python train.py --train_examples=77898 --image_size=48 --crop_scale_min=1 --norm="layernorm_no_bias" --dropout=0.05 --am_softmax_scale=30 --init="trunc_normal_002" --optimizer="muon" --muon_scale="original" --nesterov=true --max_steps=40000 --batch_size=128 --warmup_steps=2000 --adamw_weight_decay_other_params=0
Rows from block 12, named by matrix and row number. Rows with one number belong to one neuron. Each number is 500 + 50 x the weight over its row's rms, rounded and kept within 0 to 999. All counts start at 0. Numbers have three digits each. After the name is the row's rms in percent of the matrix's.
# fc1: MLP up (model.blocks.12.mlp.fc1.weight, 1152x384), inputs 195-233
# fc2: MLP down (model.blocks.12.mlp.fc2.weight, 384x1152, transposed), outputs 195-233
fc1.112 105:577491453504527459429524542447533430533512516502548529564447464439495408489495500526443511508398460490472585461556461
fc2.112 102:531508593393446581532513497507474521490470465544585514578429515516523423446433523472463567527448438518559553477544465
fc1.113 101:486522416569509474589400443435534518524467507581489515592446588489427436466482641448566506479524342589556383546451491
fc2.113 098:523552527544487500538481446417469495588548490472452514551450517497520566420420464538519548435438453575429521484384553
fc1.114 098:451509451482470452470501512440484409528468572588536459520539550526458465476444504567434506528455549538539616495493454
fc2.114 098:499557515405503492571590441431508454485411489537476434533577589536393554523556508569478500558519497464534535511531402
fc1.115 105:486470450543499548433490515472464500555455576587450512575472437498509477452477538482461508418477468542569542500484466
fc2.115 107:543451504459483401505444552405491558585458507550478498504444550411510561498491519584522463560488473569441505528505540
fc1.116 103:503395490527440532501441511562567496455410520473516522484518498472515527450596530587562426528562474528453520537585533
fc2.116 103:504426582565437530566571444541498453518573485548504560495628562473455510505504495589559512449477493507578537508509474
fc1.117 102:460414379440493478504456629513472548553454515423479557464478423569503492466530431553488492468558422482440484541517529
fc2.117 103:528437479477407482428423506416507530480531541521544492452560553496476417527498505441513516445534448529507402430552458
fc1.118 095:493476478476436589534551544514536431521536457505529441475531418461491582423460453490439518538518490514465568537478540
fc2.118 094:495395489497534478416474430480441489539501398488431445507473380498558498436496576454542561462488569538408553485425394
fc1.119 096:582465465504516487408403453478451434506543559499535512498501494503568531444491401500568546540472455500463521421560485
fc2.119 098:492526612380538460478525614481506462507449341473507420477500508545542553536467483471525455457465552495481533535481469
fc1.120 101:500409449473502527563514554481544541652574557354498486518419502527334513500439486519440601471469420582550490496456539
fc2.120 101:506599493483462415466549557500481583468516547474555547538509437606534368561520479515500443500488474536513452523568570
fc1.121 094:557593473477457423455484546437524475562472560534542577519587489490437466481465503486467484435468483486501554566570528
fc2.121 093:489584431468442606618473563467371570574494498536469478546466475553485535542521462538571471435533497462471509474476498
fc1.122 094:473534450424533505470464537477504530474612440537451523460590465572518481448513536460578448577433503510432586578451513
fc2.122 098:582509606537474576467516440497540488458540549572551484515399469447548501524483434438437435480609448479419577500563499
fc1.123 100:467551411551493498429471482521356465579495479502571448479507515473575504510634425526486555494553495492453526490415399
fc2.123 102:510483542459561464531532463448506527417550452482486460500536542479514464521520528500452535435555465476505530564536444
fc1.124 096:446538406449446497503484527453504492460447451564507383517516432429442577479511463492506554585492456482562470621502471
fc2.124 096:476471541482523584479539510534550413447469478488485413516535453595428564439548501498426572515496504556464421460517542
fc1.125 096:388528493469491517494485434513477560497472387473579537436381433442530526513499467451495541536442574467564500449541496
fc2.125 097:603516449434478576445503547470502478559491453508558453495483496522465486513539565568585605490489486609566559460372522
fc1.126 104:543529566472571448529474487438496499520455593460434483551453459457471497493518416497496560415531478556482536492497431
fc2.126 099:530542561535556496541546535531542524463490520544529495449541491510555527497448532578534515464537542490603531449496539
fc1.127 096:475539523508429445460541605471472471508404471455375510528500462465528533470540499444484378438547460504520493520506471
fc2.127 094:523533548493516502473539504477533458488494516409567594571391517547486583522482401446453389511449556521476460455431507
fc1.128 099:595517444628512566481459502432441387464514452579518455483475551433570417539523474544458539513540486523563444490540541
fc2.128 106:413526535588512495536415562559513554483489502334531540482443477562593489498483544448536420549534471463514490558436476
fc1.129 107:439497480577518522493558468556462516524485460634517507469505549543484513545401582480407520485442511538543491550506508
fc2.129 109:468501522502530518389504510465506630574545504461468515584579617515427392455474459527495515486377526487377450512493523
fc1.130 104:520490480393414523497520539398577490455535576485394541616471492518491474525474467547542536503495542484479413457370578
fc2.130 105:489513443547606548575509495487453476554453507482470464536463496545469441534438481468559470597567461458479499425496513
fc1.131 098:526429550458466438535530518443508532536375445415479530482516553448613545609560566516515477488515447505582543590480547
fc2.131 103:488444541505505428477484545528499514503538505539468544450537536508493506481498463552505483423585475482598572478404509
fc1.132 098:549534505424520441535449463546469433495499476526480506506491475393550493442445439399501596410431517462464545417497573
fc2.132 091:405446501526474513526501482416593585418492475581547516471461583448525540486462488554506461610435545563490493550498511
fc1.133 100:526498455511522469468544492565609377520441523551488559492490490501530465487459487391461483582534627579459529519491444
fc2.133 105:502528547482483532432603598456580569429468521446522498482409506529577491547482542422449463527526538515558517427477546
fc1.134 097:513519542510501443550576499519412582419540473560516465459472493506510569568517531527407556547425387484514546507472516
fc2.134 095:508610491542454575579399477471420505442487526454527485469559422497500455602561408476476606545491519537559518511524556
fc1.135 101:474573496527507424432482562556496524539509588411513478569549510399532419443537486532555568529435540538455480535605558
fc2.135 095:378498446581519477448523457454554489472549466525474497469443482413555516541502554499474572446472501405551434603520524
fc1.136 096:561520474463506425568530437431560615548514476505481513529511520543565467602559491477543548447520500511456439504489490
fc2.136 103:525493523464520443524471428459525545560409456510478511444494557488564510525581536489496514464551572450457530452497497
fc1.137 100:406488502595531542489552456551447523599491532465444479561449468471522432471507455531458532530527451561510477456477575
fc2.137 107:511497520453510567489441393528593457501488527452570492445498506434493497589533436435618517527509532525454448473447469
fc1.138 095:571510449514492357493517446493469450470522456509476502481438540435526478519465547489554446509453586469422491444599479
fc2.138 094:482487490542521572509435481499552471487539460562554551457482460433504512365466531454450400481458395450490542431416576
fc1.139 100:488525578515467514486501508452493554425551441500488508428443463457524511526631443475451500494437516488510443504483540
fc2.139 104:459401444511463477419582483589530597458434479504562484573532540563562437481547507485499565484465509455468502464531507
fc1.140 101:558405511557358486430429508542467453485436474544408453500463604418569495524426609511419579522432432557552536524582488
fc2.140 108:515460465483489571440576538484354546516643450452550543573520579562457549544469493467506517472494470485509473539512493
fc1.141 103:461527516446509528515548459489488453462537499478597409543570501511553593544543506485439545489519493441416575553472457
fc2.141 102:562531605606531580494470516491566508481428438517466462467588572546562614444543439470466508415476356447484483430494490
fc1.142 101:545506554461549390489535525527354494469455483497521556493578541513477547488497508515559514584395538533539454516540471
fc2.142 101:460576467362487480470431436513505480544487562534436511495466442483504490538499477425509545487550506538474509514531434
fc1.143 095:520485463547600522504477453543516390530499432515383484478528495542534529532410515479451557512476449486581499463486481
fc2.143 093:501430549530520475634515464506478488569480577554558503469475470488484500555522462453471577476465434521494464413542513
fc1.144 106:495509512515545492495462525415536417491476511469529513664536454480541406409470441487499480463533476531493459491523582
fc2.144 104:511550502397494521503535587520481478499437497521542484580533613450574475543511580489447438451481585414476426514563498
fc1.145 104:442428524459399522523582517585436517589557431494526502547453486462516498474448449432521549515489518500421532526527552
fc2.145 106:505474374470452470477569508518515537551659412477489511575513427516448495614451442428512524505540430458479524465486422
fc1.146 102:594593475555477566510509510418510523472544518356523474518492539611547436460568557588526615434512464499567503437515483
fc2.146 101:566467496476512500543488477568471463451426496502502496582456466577473556442478486505450585506577533539493471560435446
fc1.147 117:493467435515455513512538493550513393477473499544417445485532430550509483577440493459466549456415599538588615499466556
fc2.147 111:451489528505496571517560451513496392428464503434532506420464508450465526599497408484517431593590393495415427516626384
fc1.148 096:445459562429466477440494475496521575496488409437440448512573504442509512551515562487515551431493504506604515431492574
fc2.148 094:561509563442446509509520443487563520450569543538442546448546493439393479518557405430505524563434455487560454466560471
fc1.149 102:520493480599509622470488496560512494476438528496493509485504469515491543507465425505460484482434562559491396532536493
fc2.149 098:508536491503502461544548549518528477470531581515422504506484520516507424618574367495411513524457506434521460486481593
fc1.150 104:435449512414459602521494506572516526547457393587545466454490467538541558509413575506488473491478488539428350494503574
fc2.150 113:449487537522482493473541520445568530477417476555511478545444485597470451410500486498566560431499589554435466536533440
fc1.151 096:517579433440531444459521582514462517492478657445386481505482503507518513415498512550459481491452559481462543515520456
fc2.151 093:456505387580575452552519491533557492536591604474439455533547429482434546517474524493529552508440467531511478542507506
fc1.152 100:491460503494479416479591551490550505584488559553475393455551457484676503546507559557466453459427577586463507527473458
fc2.152 104:380477490483440458588457486507518526403581534518623481600564516557498470529497521546440499540511529509481449537550563
fc1.153 106:602512512558422530438471497501424446528331487459524452510558476385589482508598576508534495511497400575495513419474500
fc2.153 110:466454489462519547448488553452508485495404506490464488527471474498507491531449504516580465458499509523521637472481442
fc1.154 100:561510536527496454463565551519490519539439496579485549443484547440531596541424501420558537504626462531468502459455529
fc2.154 108:518530468447523640639539381462582532506498454435483444503509475616453461477470493495543513470504530461578455501503401
fc1.155 103:442473418522494491388471504540485479484457521465530489511543394465461443542525489472540512520507477435617488562564539
fc2.155 100:597490607468479565531583499502494542476567494401510511487507413593629538537525495490582444525516463516558483390441504
fc1.156 103:501495430517494513501494489580531489554511530480485483527472533456563386559504458386499489418498506414436486505588477
fc2.156 099:498578543416478523467428555510547512511501558472436580511472505449559369534493446556459443460461708525409458491521467
fc1.157 097:485521520563517501500478531456531466523557625535522422496510430489549583507479528516440527522403477463443487585523499
fc2.157 096:501559489382563505432511528495492448479457485547507544423478533467381604398438471464534481460424459464485477500522545
fc1.158 101:507478501535450503484440408512498429449455509559560504463392579580614482474548551430493528494513500498507497523542437
fc2.158 106:450430522430574491566509499526530414515514508473435502489507544488530516450514494533565484603464504450488541488506450
fc1.159 102:570458518531473571554465591512545487476608419520505473574463587494462546510589553528429498514356540530441485535501526
fc2.159 104:528409565525458438488457432481512497474522539490529535505465558475481544487506520495550496507494510549513510467561524
fc1.160 102:399552511539494528440578551600398503491467523505471435485535559575526531494515469490483498493498497467573536400521635
fc2.160 115:484541444453511466491459523439467485547493442502488468526465437489516536563497489548486510451492515514539482508526467
fc1.161 099:602572447424506538441526561514411456432452470592544512419549470435418425517527548523546477509540462585468442460557468
fc2.161 099:470455443479474490492504480430457573538514587519472510593485546397550541436476460629499501506629439538446493519550444
fc1.162 099:502569540478454584473489493415505551529460495484427485627434511471516525510496522430525513493530524469531558529455555
fc2.162 098:476457430400567494530574511501500463503527533482555498481416455530550512553505538467464502510568525559421468577469471
fc1.163 106:580539503585433440434583549553547512544597483478353548524511458543561519517525490377596499516439513498535464510528455
fc2.163 109:526541470541438417544547530522462492530534451532513554554494516473456562413563534513507525466524538540431497567485508
fc1.164 097:542616561463398543532460427609603479579444481490529478433518560470496543443560534561445539467463526528516502595542493
fc2.164 097:442502562490540499548489466444489373535516495541439498527481586431524519502521532458418442509510561522539495480458371
fc1.165 095:473557405411529524485364470559568547539461452359481546502577578457526531472447462441530548496585444524533562536505466
fc2.165 099:503464505525458506430566498413474457512509523583484523418478435374479514370528629505511443524495547509446532447496535
fc1.166 100:553516592560597465648526534516433446549463572456498567573511498453569510500496536518455453487398470527485495475540472
fc2.166 101:451518429584424456530556532611491426506538442463439555566552531508501563524534500476470562607491593424474486528536470
fc1.167 103:493536585483423504616620563628551522430417498549546551448515528527520482606500416389411504467574489478497532552544391
fc2.167 110:463470443465452480552512473573499534499525514413574577508433542451417508533501467621458582474611473494507528480467533
fc1.168 091:498534470516429510545450521465459557605495462489517481633556528638518496521571510553536461448522535510491475493498556
fc2.168 093:461388445446502471619542544428377570522481551484552508506536510501528502546547545550502547490478460461488569475532494
fc1.169 105:436442506465529549509529482539495592475580558574511510543561500408575554526465513545539496556384470377526470529554524
fc2.169 106:532519559437444540499537506525478546419483604468507519557461498491460429520503519508459448428410542487589477468656507
fc1.170 095:594455486461523484657591501521417485549439543503501534440577429485528596581520455552519459470515461510455633456516441
fc2.170 096:458495473559495511455493432537528471426521502556464633493520451442535507361455458542524462547492554496535476507602475
fc1.171 099:535522478531448482480486454467570521449450561537545533492572553495568501510515523430506523589454521502455529424588608
fc2.171 110:447566471427510562552452477434593531526580464403492498523427462494501528459471431491451575442516526507469556455511498
fc1.172 098:550451495458485434520536473510543430501507477486552493549624605478570472466492510483490557514375615501588466506494511
fc2.172 095:500485555471520499506482454588525564515478519485470475452536512500451539517519575470444517479460521501482517473523520
fc1.173 094:537506555470387511449527536542505451485491472516420506505561463436465497511497554494520455556468458440534457562514455
fc2.173 091:494447569547519475565473512545422535540405434438515459454520525485534569475462483454535519503518530528435519556489525
fc1.174 097:483553471608436535442486467381456441542544544459448504596481565489542474509443426541437476534478573492482544513466539
fc2.174 105:561560476560451491466570447449515439481580600528448511558469556564462357541545549463461580486430425501574479360533412
fc1.175 099:488561443555524516505483518539446463484597604484452544416464526385468511420539493636488462555524560410466538525466471
fc2.175 098:512531506518465537456519505382606585505448524426484507423436509516520574532408493413468451449493464562608458438476522
fc1.176 104:446516469491493437517393486550625524486530420530527470520558455443446484523502449546559504475456522448474525469561435
fc2.176 103:489522529543470472484526527470437487648494358488458491518457451485500427424491554570501568515545562530564487421492461
fc1.177 093:490492561501562518543481458481527511472534572436504465501468480512547486474537603550462539531509457497549480447512497
fc2.177 100:462500445565434556482541541495546506474542491551470559505537374471465478567523516539539543641424462524478531437512474
fc1.178 103:456471442513454461447512550497458562496515597486491502501459463500514521485438545517445532512417493442452485478632545
fc2.178 103:556517597528490539515481424473433524474507491430548427430602481413562446422444445498477564494560600433523507449456521
fc1.179 097:404620451464476498509538473474404429532591396495502517386503451412455435525501519488549517513530483459514551448477427
fc2.179 102:443527452467441420377438537547443464602466492574539537488449487465465474570491571472502525586485520545453505579512481
fc1.180 102:448530494522462495435511525462496456516487499466520488559536475527546500430500521571555441571448524572448408545427562
fc2.180 103:479538510529584563522497494464428499481525503510597533452482518444594514468508543531478581545479428473485387421624568