config.toml
dataset = "photos of plants, animals and fungi (iNaturalist)"
depths = [4, 4, 4, 4]
am_softmax_margin = 0.3
Rows from block 12, named by matrix and row number. Rows with one number belong to one neuron. Each number is 128 + 24 x the weight over its row's rms, rounded and kept within 0 to 255. All counts start at 0. Numbers have three digits each. After the name is the row's rms in percent of the matrix's.
# fc1: MLP up (model.blocks.12.mlp.fc1.weight, 1152x384), inputs 195-233
# fc2: MLP down (model.blocks.12.mlp.fc2.weight, 384x1152, transposed), outputs 195-233
fc1.207 099:153114110110144090125133159062138146099062134128110138156110164114135132129133173132121143129137151129153138141101113
fc2.207 099:157168109155136109110120152143158108140113081151153142118125091124154123112117139105139108091114083125106108166121129
fc1.208 101:130118134090130116131093110147102095105130099126148120119152146118145103081101154158136149136121119110128135157139211
fc2.208 100:146179126135151122087172135117118135104140128132119167166112152127099143110129159116093177150120100127142125166130150
fc1.209 102:116133134130111123125159118086131121142132115117131151099124087085109097146125175149149136065127126148134094106104149
fc2.209 097:134097141103090172157117152129124111117094145107148134130161173148100156110108150132112117118142145169152146114104132
fc1.210 095:184145106102145050097130119110160123087097174151109157117090104160119140119179078123128165137134141107112141125129131
fc2.210 097:103128122091126116146126117081109157122095138101075135135111168122113132153135157112121125137096114128106145135106098
fc1.211 095:133122126169091133125128139152110043165162122100183091129120110135121090162176094111157124112130124171110133157102130
fc2.211 095:126190077136119100101129109121110110132183135103156137170108123138112194117080144104143169126145162117127132152166121
fc1.212 100:155117080138117153142136155128083085105165119070135144143105105129096118133112131134158124123138153115129154135085168
fc2.212 110:164105184173089155099162124159119155120154144124147154089127161144153095151075194138131109152135144161104120128154128
fc1.213 101:188165160092134102145159133112116141139122126115159096127149136139121099159087166106111115140134105119105139162142159
fc2.213 101:101158119117128137099111099077171125118100145125145152103115160121156101139133166111136121102102098135101119127093096
fc1.214 099:129153123076117162121123120111057146134120094179109128148103145123108172117140083146117127180123150140128084145116151
fc2.214 100:096168134129084115157168122142139095145138106138075120130075138123149141115100151142156143159126140144095114111103082
fc1.215 097:178109127103125196117092093164136132084090163133102100132111099126112094133105142136156139178140168153119086103103130
fc2.215 099:149086106148144173128115144138116105142124146103138115082144147112155108143087126117127141106100101152156113181135095
fc1.216 105:118175127133159167097149081105091157097115150150071117099108176105094130147118124184118129154159141156122141104092090
fc2.216 106:125145143121155135110142127130129115169133115118140129125136109140129157080105124100152146118130133142110111127118140
fc1.217 094:133107109140121107131085131114155112150138168138136080134159156116163135076102132145121120124118134149151168141150148
fc2.217 092:098056124142137056148142111134120123116128118120146095124112145123124122149089119175132143114146093089128097158132141
fc1.218 100:130157124107148092092152138157068103075141108127114099114118133146124136140122154141144153138141094110134122093162164
fc2.218 102:123089124118150133109163136155174162156137157123146147082103113110135168133148172125166139181084138128149133135119133
fc1.219 097:160147093055137156111113135114136082153131154116133132117114166111081141132105113144121127154129120113083143148154135
fc2.219 093:103159146146131129075146145124105138151132120161095157107156112121142115128142137130139145115143162139086186088129138
fc1.220 097:117131118139129111177088118116160092111120147118135125140106111111115127147115129119118133086122086129197145110121130
fc2.220 094:148118140123145093094150139103155153135135149114150124140119107154115117095094104128148130115155106109107101110124112
fc1.221 101:107149123172115140113102102110165149100143153161116135185140149151104107103148113106170148170150136130104150165094145
fc2.221 104:132099122128118107133137189113104128144098075191181152119148110090129123161092131089133093117138115124146081113126119
fc1.222 092:144115080103097154152163127129111116136106122145113092147100141109134124119161132134184099111138157151120092114110136
fc2.222 103:141118173169162127122110124122091110174112183145089146157112162150122121169179161117113135145122096106108118113155165
fc1.223 094:117144101106138154111175060133143100143120136175137137117136129158141139095137130096121140105167112104135120106104141
fc2.223 103:183141125143127128164119159117125166108128129100126109103065121160179099124121080120168120141126093119168136107139110
fc1.224 100:132155118103102144137118110141096162140144102136106096134085152132119139133125168116104133147086127122118120120126117
fc2.224 096:108138155104155135125110124124099102086153137168149123093153133111111101089116116090142134110110091111118110113158136
fc1.225 098:149142129095140142145136143117135122148110118125139088093122142102089084135119142158090160123141113169111147136166116
fc2.225 098:166145088146146135139168119111119145138118148168159127124118165123143176128143091072161117143134139156107127124156126
fc1.226 090:125124139111127111122124143108111133107079119159143143154097145152101157126122142130082154121053087181124154124107116
fc2.226 094:147146111108127140113094110140109125120122159151137170149160130109115126108131132095141076128069082139113097141114158
fc1.227 093:111164095120114144133107124144107140151144082096128128135164135129107159140166100127122121121188157114097148165133137
fc2.227 089:161092143127145153126062147098113163154128118121154142091091170114115118121081148126093146122131127100129105116116139
fc1.228 107:164141148129134110109127107110103105172134134153103124165173138118125078149175086160156100148103127120136108134141086
fc2.228 102:145113132135153127092138151104127120125138144119120131112141109115103101156150147117151133141080095098160145128137084
fc1.229 099:170109159140159161164092162089114161134114151151105136150104101136129073091122124126147161114106108113113106152112141
fc2.229 102:114115146111152121172123142119141169105108117146090122144137142118125180151123122105128119150138132065164134139119114
fc1.230 087:106117132110134118116144100132134114108119113117073089090124133090109119191164126112131136138100119135087166143122131
fc2.230 082:174131131107118113129105071140115136114114136127117148088118139174136117121090142125107142096138119114178128106104130
fc1.231 107:128165126171162096111146157127163132142136114111126139129089124117140114173156119160107135156135157148142096077141116
fc2.231 104:120132106104106137123104144095143119132119128103139157122144149136144106111120152154148142143141138106193177122131119
fc1.232 097:139149128147095148094114109136143144112102162118157128154128155147176142210158125115132144132080118147141112080147156
fc2.232 104:140128102135104118126143129151128122149140071120148116095116139130158137133126114138149146132169165151167134140098124
fc1.233 097:079108154149115149145128090122182130103133094109135120115168140145188126138185112123142150149123106140119140119169145
fc2.233 097:099116096147100109125123120138144154138079127080143162172118115122112101104098112159119153072149168113156127158112128
fc1.234 098:124101094105135079113097126149117121133103158096123146159118089117151114149116116118162127099163130137151108121174155
fc2.234 104:141165118136130083145179152091095126112177159153073124144122137122120112086122107149114094139139151145156122141118114
fc1.235 103:134158127146105103155101128144067171120130093132129092097138130142113160123135161148101097097160151106110134118122128
fc2.235 110:113143102085091108156139144110141099136114132128122149167119143153156114172123078143122087123168135111132114110146141
fc1.236 103:107115115151136140124118119118089177109115132128150151124100109159148170067144174118124147121118114139098148130141103
fc2.236 104:122092131157113161157116144124147098156090096139128103089109148128155117119131136109123108127161079109098179135119114
fc1.237 093:094113132129100153149111136123135099119143173140139110088103153129134087124121109114150147161128115105146141111160090
fc2.237 099:107083121150151150086204107178127108155160119115154162165129112159122149119120159145108132087144143134076109141132113
fc1.238 108:121135148125154083147147125151067167163099127067158127070120087134141134138144112104129151161186113124052125133126149
fc2.238 102:114118166130141179121086120161154128126151090109127160106138096143122159179112124155096114147134160117140121154097136
fc1.239 101:122104111194123117116119191129126125146125108148122109156119140151121115119142123144122161125078123138145137116195123
fc2.239 101:103136128124153116113128135123146075141112145123137162137179131131087095103151107140160096127126103154167125156134102
fc1.240 094:158126147123115113134083153054135141141168129119152132146099146150165120125114116134072130133108151115128162087188124
fc2.240 096:136148116153122134108134086131118115140134159124122140095136138106134112097120089114069097127106159111187100174164106
fc1.241 100:063140100142139143134102179106152058117154116130077155118160111134173126118136122103136135142168109122149148134125098
fc2.241 099:130117130135103137128111147162143132143118137121118123182142126110144091090138126161117154148142118154085124109114146
fc1.242 105:119141122125121160087102143147118131165147131125127117122068125108118142122110151096173088134139159176122144172152097
fc2.242 103:117089127136145152129168141141092168104105079120118098128096142155132104119112128142168136105142113157109133130066089
fc1.243 108:124151109143123135134141102148132099170125156115132108134158130141114138121104125123181143129082145141144108093137147
fc2.243 112:179133114174118126112171135140185122140104152130140142115150131134129112139112128120100132070113093144068139116135137
fc1.244 102:101105102126124073090110133127086147145122116156122119115128106140119154115148147131151147130127089112133120134136095
fc2.244 106:162103146111120132110171119102129115150113079122119109143133080092081146141125164114108131139135185116150111150167123
fc1.245 099:143119148097144112122115117113126111126133114122144149138147102117129182173116141141129153121110112115123106157135106
fc2.245 102:143154112139124143101118131121124104120133106106104092135101099184142102110156091110157162053110139107183116118101125
fc1.246 107:095170118129125161162118104087079120115109131123125096157134160092150109109122107087132200090160096101144155132123106
fc2.246 104:141144136096156164151166137184109149135108158141110151161144116133182165128149096186126116125127163132144139106120131
fc1.247 090:103140110116135087120157138118123148143128179097127163140134086106137089117138137079134143107103142118147086150160152
fc2.247 091:165130144109109094130132136136126101107140147113172101118140140115091149124126120170137143137150128087117114129065102
fc1.248 104:119109153145111097114076103113115154117112140140105106149111115120137138148126127111189163132095138102115094146128135
fc2.248 105:148136112137128124173137131110157118136127107112116159102135104110094121107125110157142117107101086118110112070114099
fc1.249 103:122150139118146130157126121142139082180114136162137128131151100104139133122127108133192139110145110123118129124135105
fc2.249 109:092124177113124132123148165108140116133158148123137134160092116129129130128132090144119138107099130121116152126115162
fc1.250 107:119158143142130119158137114183152085105167158131138199145146122155148127111129123105154127101120103068143131103087137
fc2.250 104:133135159145159098164131135097118139117108113154064131189109064117147102128158089168151084138127140119122121125153127
fc1.251 097:142109085138168121130152105096117117151139116116167137147131087155124148138168163133155119138114143131114120150133130
fc2.251 095:157136139136158116093102113158095147141120085137126145107156116112119141110167125124104154104104160156152102139119089
fc1.252 099:121108188117143144100094164131127146103089133112123133148120135123149161100096122140129112118146167095136094088181076
fc2.252 103:108126151135091138144117133108079117127142125137150152150152104144104113164129125185124131139112115124158164148152153
fc1.253 095:118108140149173096140081135107102116133135106135104145123105152145160138149137143137108133167090109121165116124136113
fc2.253 095:105104166156118134142092134136120139095145096158118115116086107130121124146164086129086127125094119126123142173125148
fc1.254 104:130095116138101105130126123136084121169126161127143162127124103106148183139105136152121161109132114162122156084153120
fc2.254 110:070106155121130122126103127167154122134110144147145154154169144144122117128143129120164117127170171131135122127105119
fc1.255 095:098124113151140134167124107115116102146163167128105116147180123130135146138116119127154145110199150103138113133139142
fc2.255 102:115123164128131152133095102127154103149104118098138117131091098182150158128096146144145104168131080126134136128072142
fc1.256 095:131132160112134068166116163143121130119135135140142130081129087100167116105148154145134109104165099097146138133122159
fc2.256 098:166121099113107148134134103106129095127117135130097108118129171133076126143114067161134148105130144105098114121094129
fc1.257 090:151132137141105128142151104128115109077113150130136187136126099105107140152137145120114105137121151161144150114186150
fc2.257 090:085126131118114116140137101133099165097134144135126117158118147159119100106142146097135141144121139088086164171099121
fc1.258 106:108170153136118139127099116112108131142151089099128130146114106107114113099111158148117136116161138137132113103124178
fc2.258 102:122125101140106056124139108147137131108186168113140144094130129133133153183132147101110130139115095114086085098153133
fc1.259 099:152128129155141132110156096140154133121121135134146188144153146101110083102104072131138151126108168129141170131149132
fc2.259 100:074035152106123113132096140119123144179157137090132157144162108127162094146122126155128063150112084140141121142128126
fc1.260 096:153098133129153117115118093088101139105099174159155139109127120149124151137140123089064135135140124135149122121115135
fc2.260 101:121151139143161151110150143114135150110172155130151154178092171082113073156144129102122106145170103138113113181125140
fc1.261 103:136163163140130140135136147110110146112113105123138150163098125150100132128136127103111109121131101140109139154137127
fc2.261 096:140140142159114139109099120064113136136108141142086115134149118158103177136129109116119126144125112169121154104136106
fc1.262 096:106135153129139139075093142128125129138105060101096104135082111104111086137105102145101114128121118103147122129121142
fc2.262 103:153146117131133132122123121147114054147100176174134089135131165147132112098100216141146140168133157119093122136102161
fc1.263 092:132144146124150130155135147132126125175134089108165121120147101131114134120133145155111110198089155094111124145099146
fc2.263 093:138090119151137120109091117129148111132130133128135175134105130084153124109139108140101129114132141116106115126154113
fc1.264 091:119134158094136115124109113171121136119153169056124125147121137087139135117188171127131131097149127121112106086110133
fc2.264 097:129099117107146139150139133079166141135127072172147168118144160125136136112127132127054099126124125113135121125125153
fc1.265 106:116103119150114091163138126086148172130141152126111103122156131131151117156165101180103085146132127108139135116130128
fc2.265 101:094096135136133134094140122114104175097157108157124142099103114095124186145164138130118175104161153130195158172109131
fc1.266 097:112147110102107116169134078097118159160163149132101103147145112069129094112136149050080092167156117157135120146150189
fc2.266 101:117122092125116127121087135073096126151137121153161126150142111169106172129091109117101137110133135141145161140142144
fc1.267 100:151160088122105102134111123111147114131102106129136128118150141111175127141121139098085143103160132110163114103124161
fc2.267 107:149120098099131151118153092164144151137140104102115160128153118123158112156108151130137153112078095132134122108151121
fc1.268 095:147149112147137155103133115120118140074115094121137164140105139115105127114113137089172120096171083095151179158147124
fc2.268 095:096124188116134136121126112124112130138149144086143187154094161161133114125111112148130176161099145099118121131081103
fc1.269 099:114154096095137133160131137127099183147144068130150104128129105102122110068136126127112113125112114109112109142133120
fc2.269 105:116130101126115121130118095180145147178117101139152086103143141172120122111165135146148144131117136154108147120098129
fc1.270 098:173133117149126128107125130116119099126124136098115169122157126090161156143168132152131146114136127155106108117132145
fc2.270 096:115123104117141128122087130120103122144160138119136139191120093195174088130102147093106085123138156137154094150124141
fc1.271 104:137145152106094128120131158155111076176122121089166092114131116142112153121141125157100180120114164148130157128133111
fc2.271 098:185093099098100120093124134143154121103137120125092104113122135110114148119131102119175122137152114140132135132159094
fc1.272 098:145118088117115139140150156164141117138139128110074085137104098153132157080140165131098123112136097078094128121099162
fc2.272 101:142112071118129133157111154134142143044168086134146110197102124145123099106120115137110142128134136139106111141115164
fc1.273 097:123122157128162127160098158116141139130150151093130091101130134107170137095152136159125143123172127124139113148140126
fc2.273 098:096167133113134082169116152132110131134150140138156124139131140134107136112160162123146124139153173137124087106144144
fc1.274 099:141115149108103120113059125151160114148109138142129102149125135100126118136106131136116127112137126144139117156162132
fc2.274 097:130139110103133170135095117159122140131157133106107116111119104163108121067147108100153116137136120100138095167163102
fc1.275 110:112102142192146153122124125137139138126122117126142083099091171113154153084163171147121119124133133131125119161125138
fc2.275 100:163144133084137155119173085125145138111120144188141104144122128123134099140139143162081107137102127102151129117099155
fc1.276 105:085145146114114120159123107130156113178142135079168127120143105150138116110152146122115112140133101137097132144189135
fc2.276 105:139139156144110085111111150151124091138119087117166136145163178101118139149156153133126110138184125136092144135072120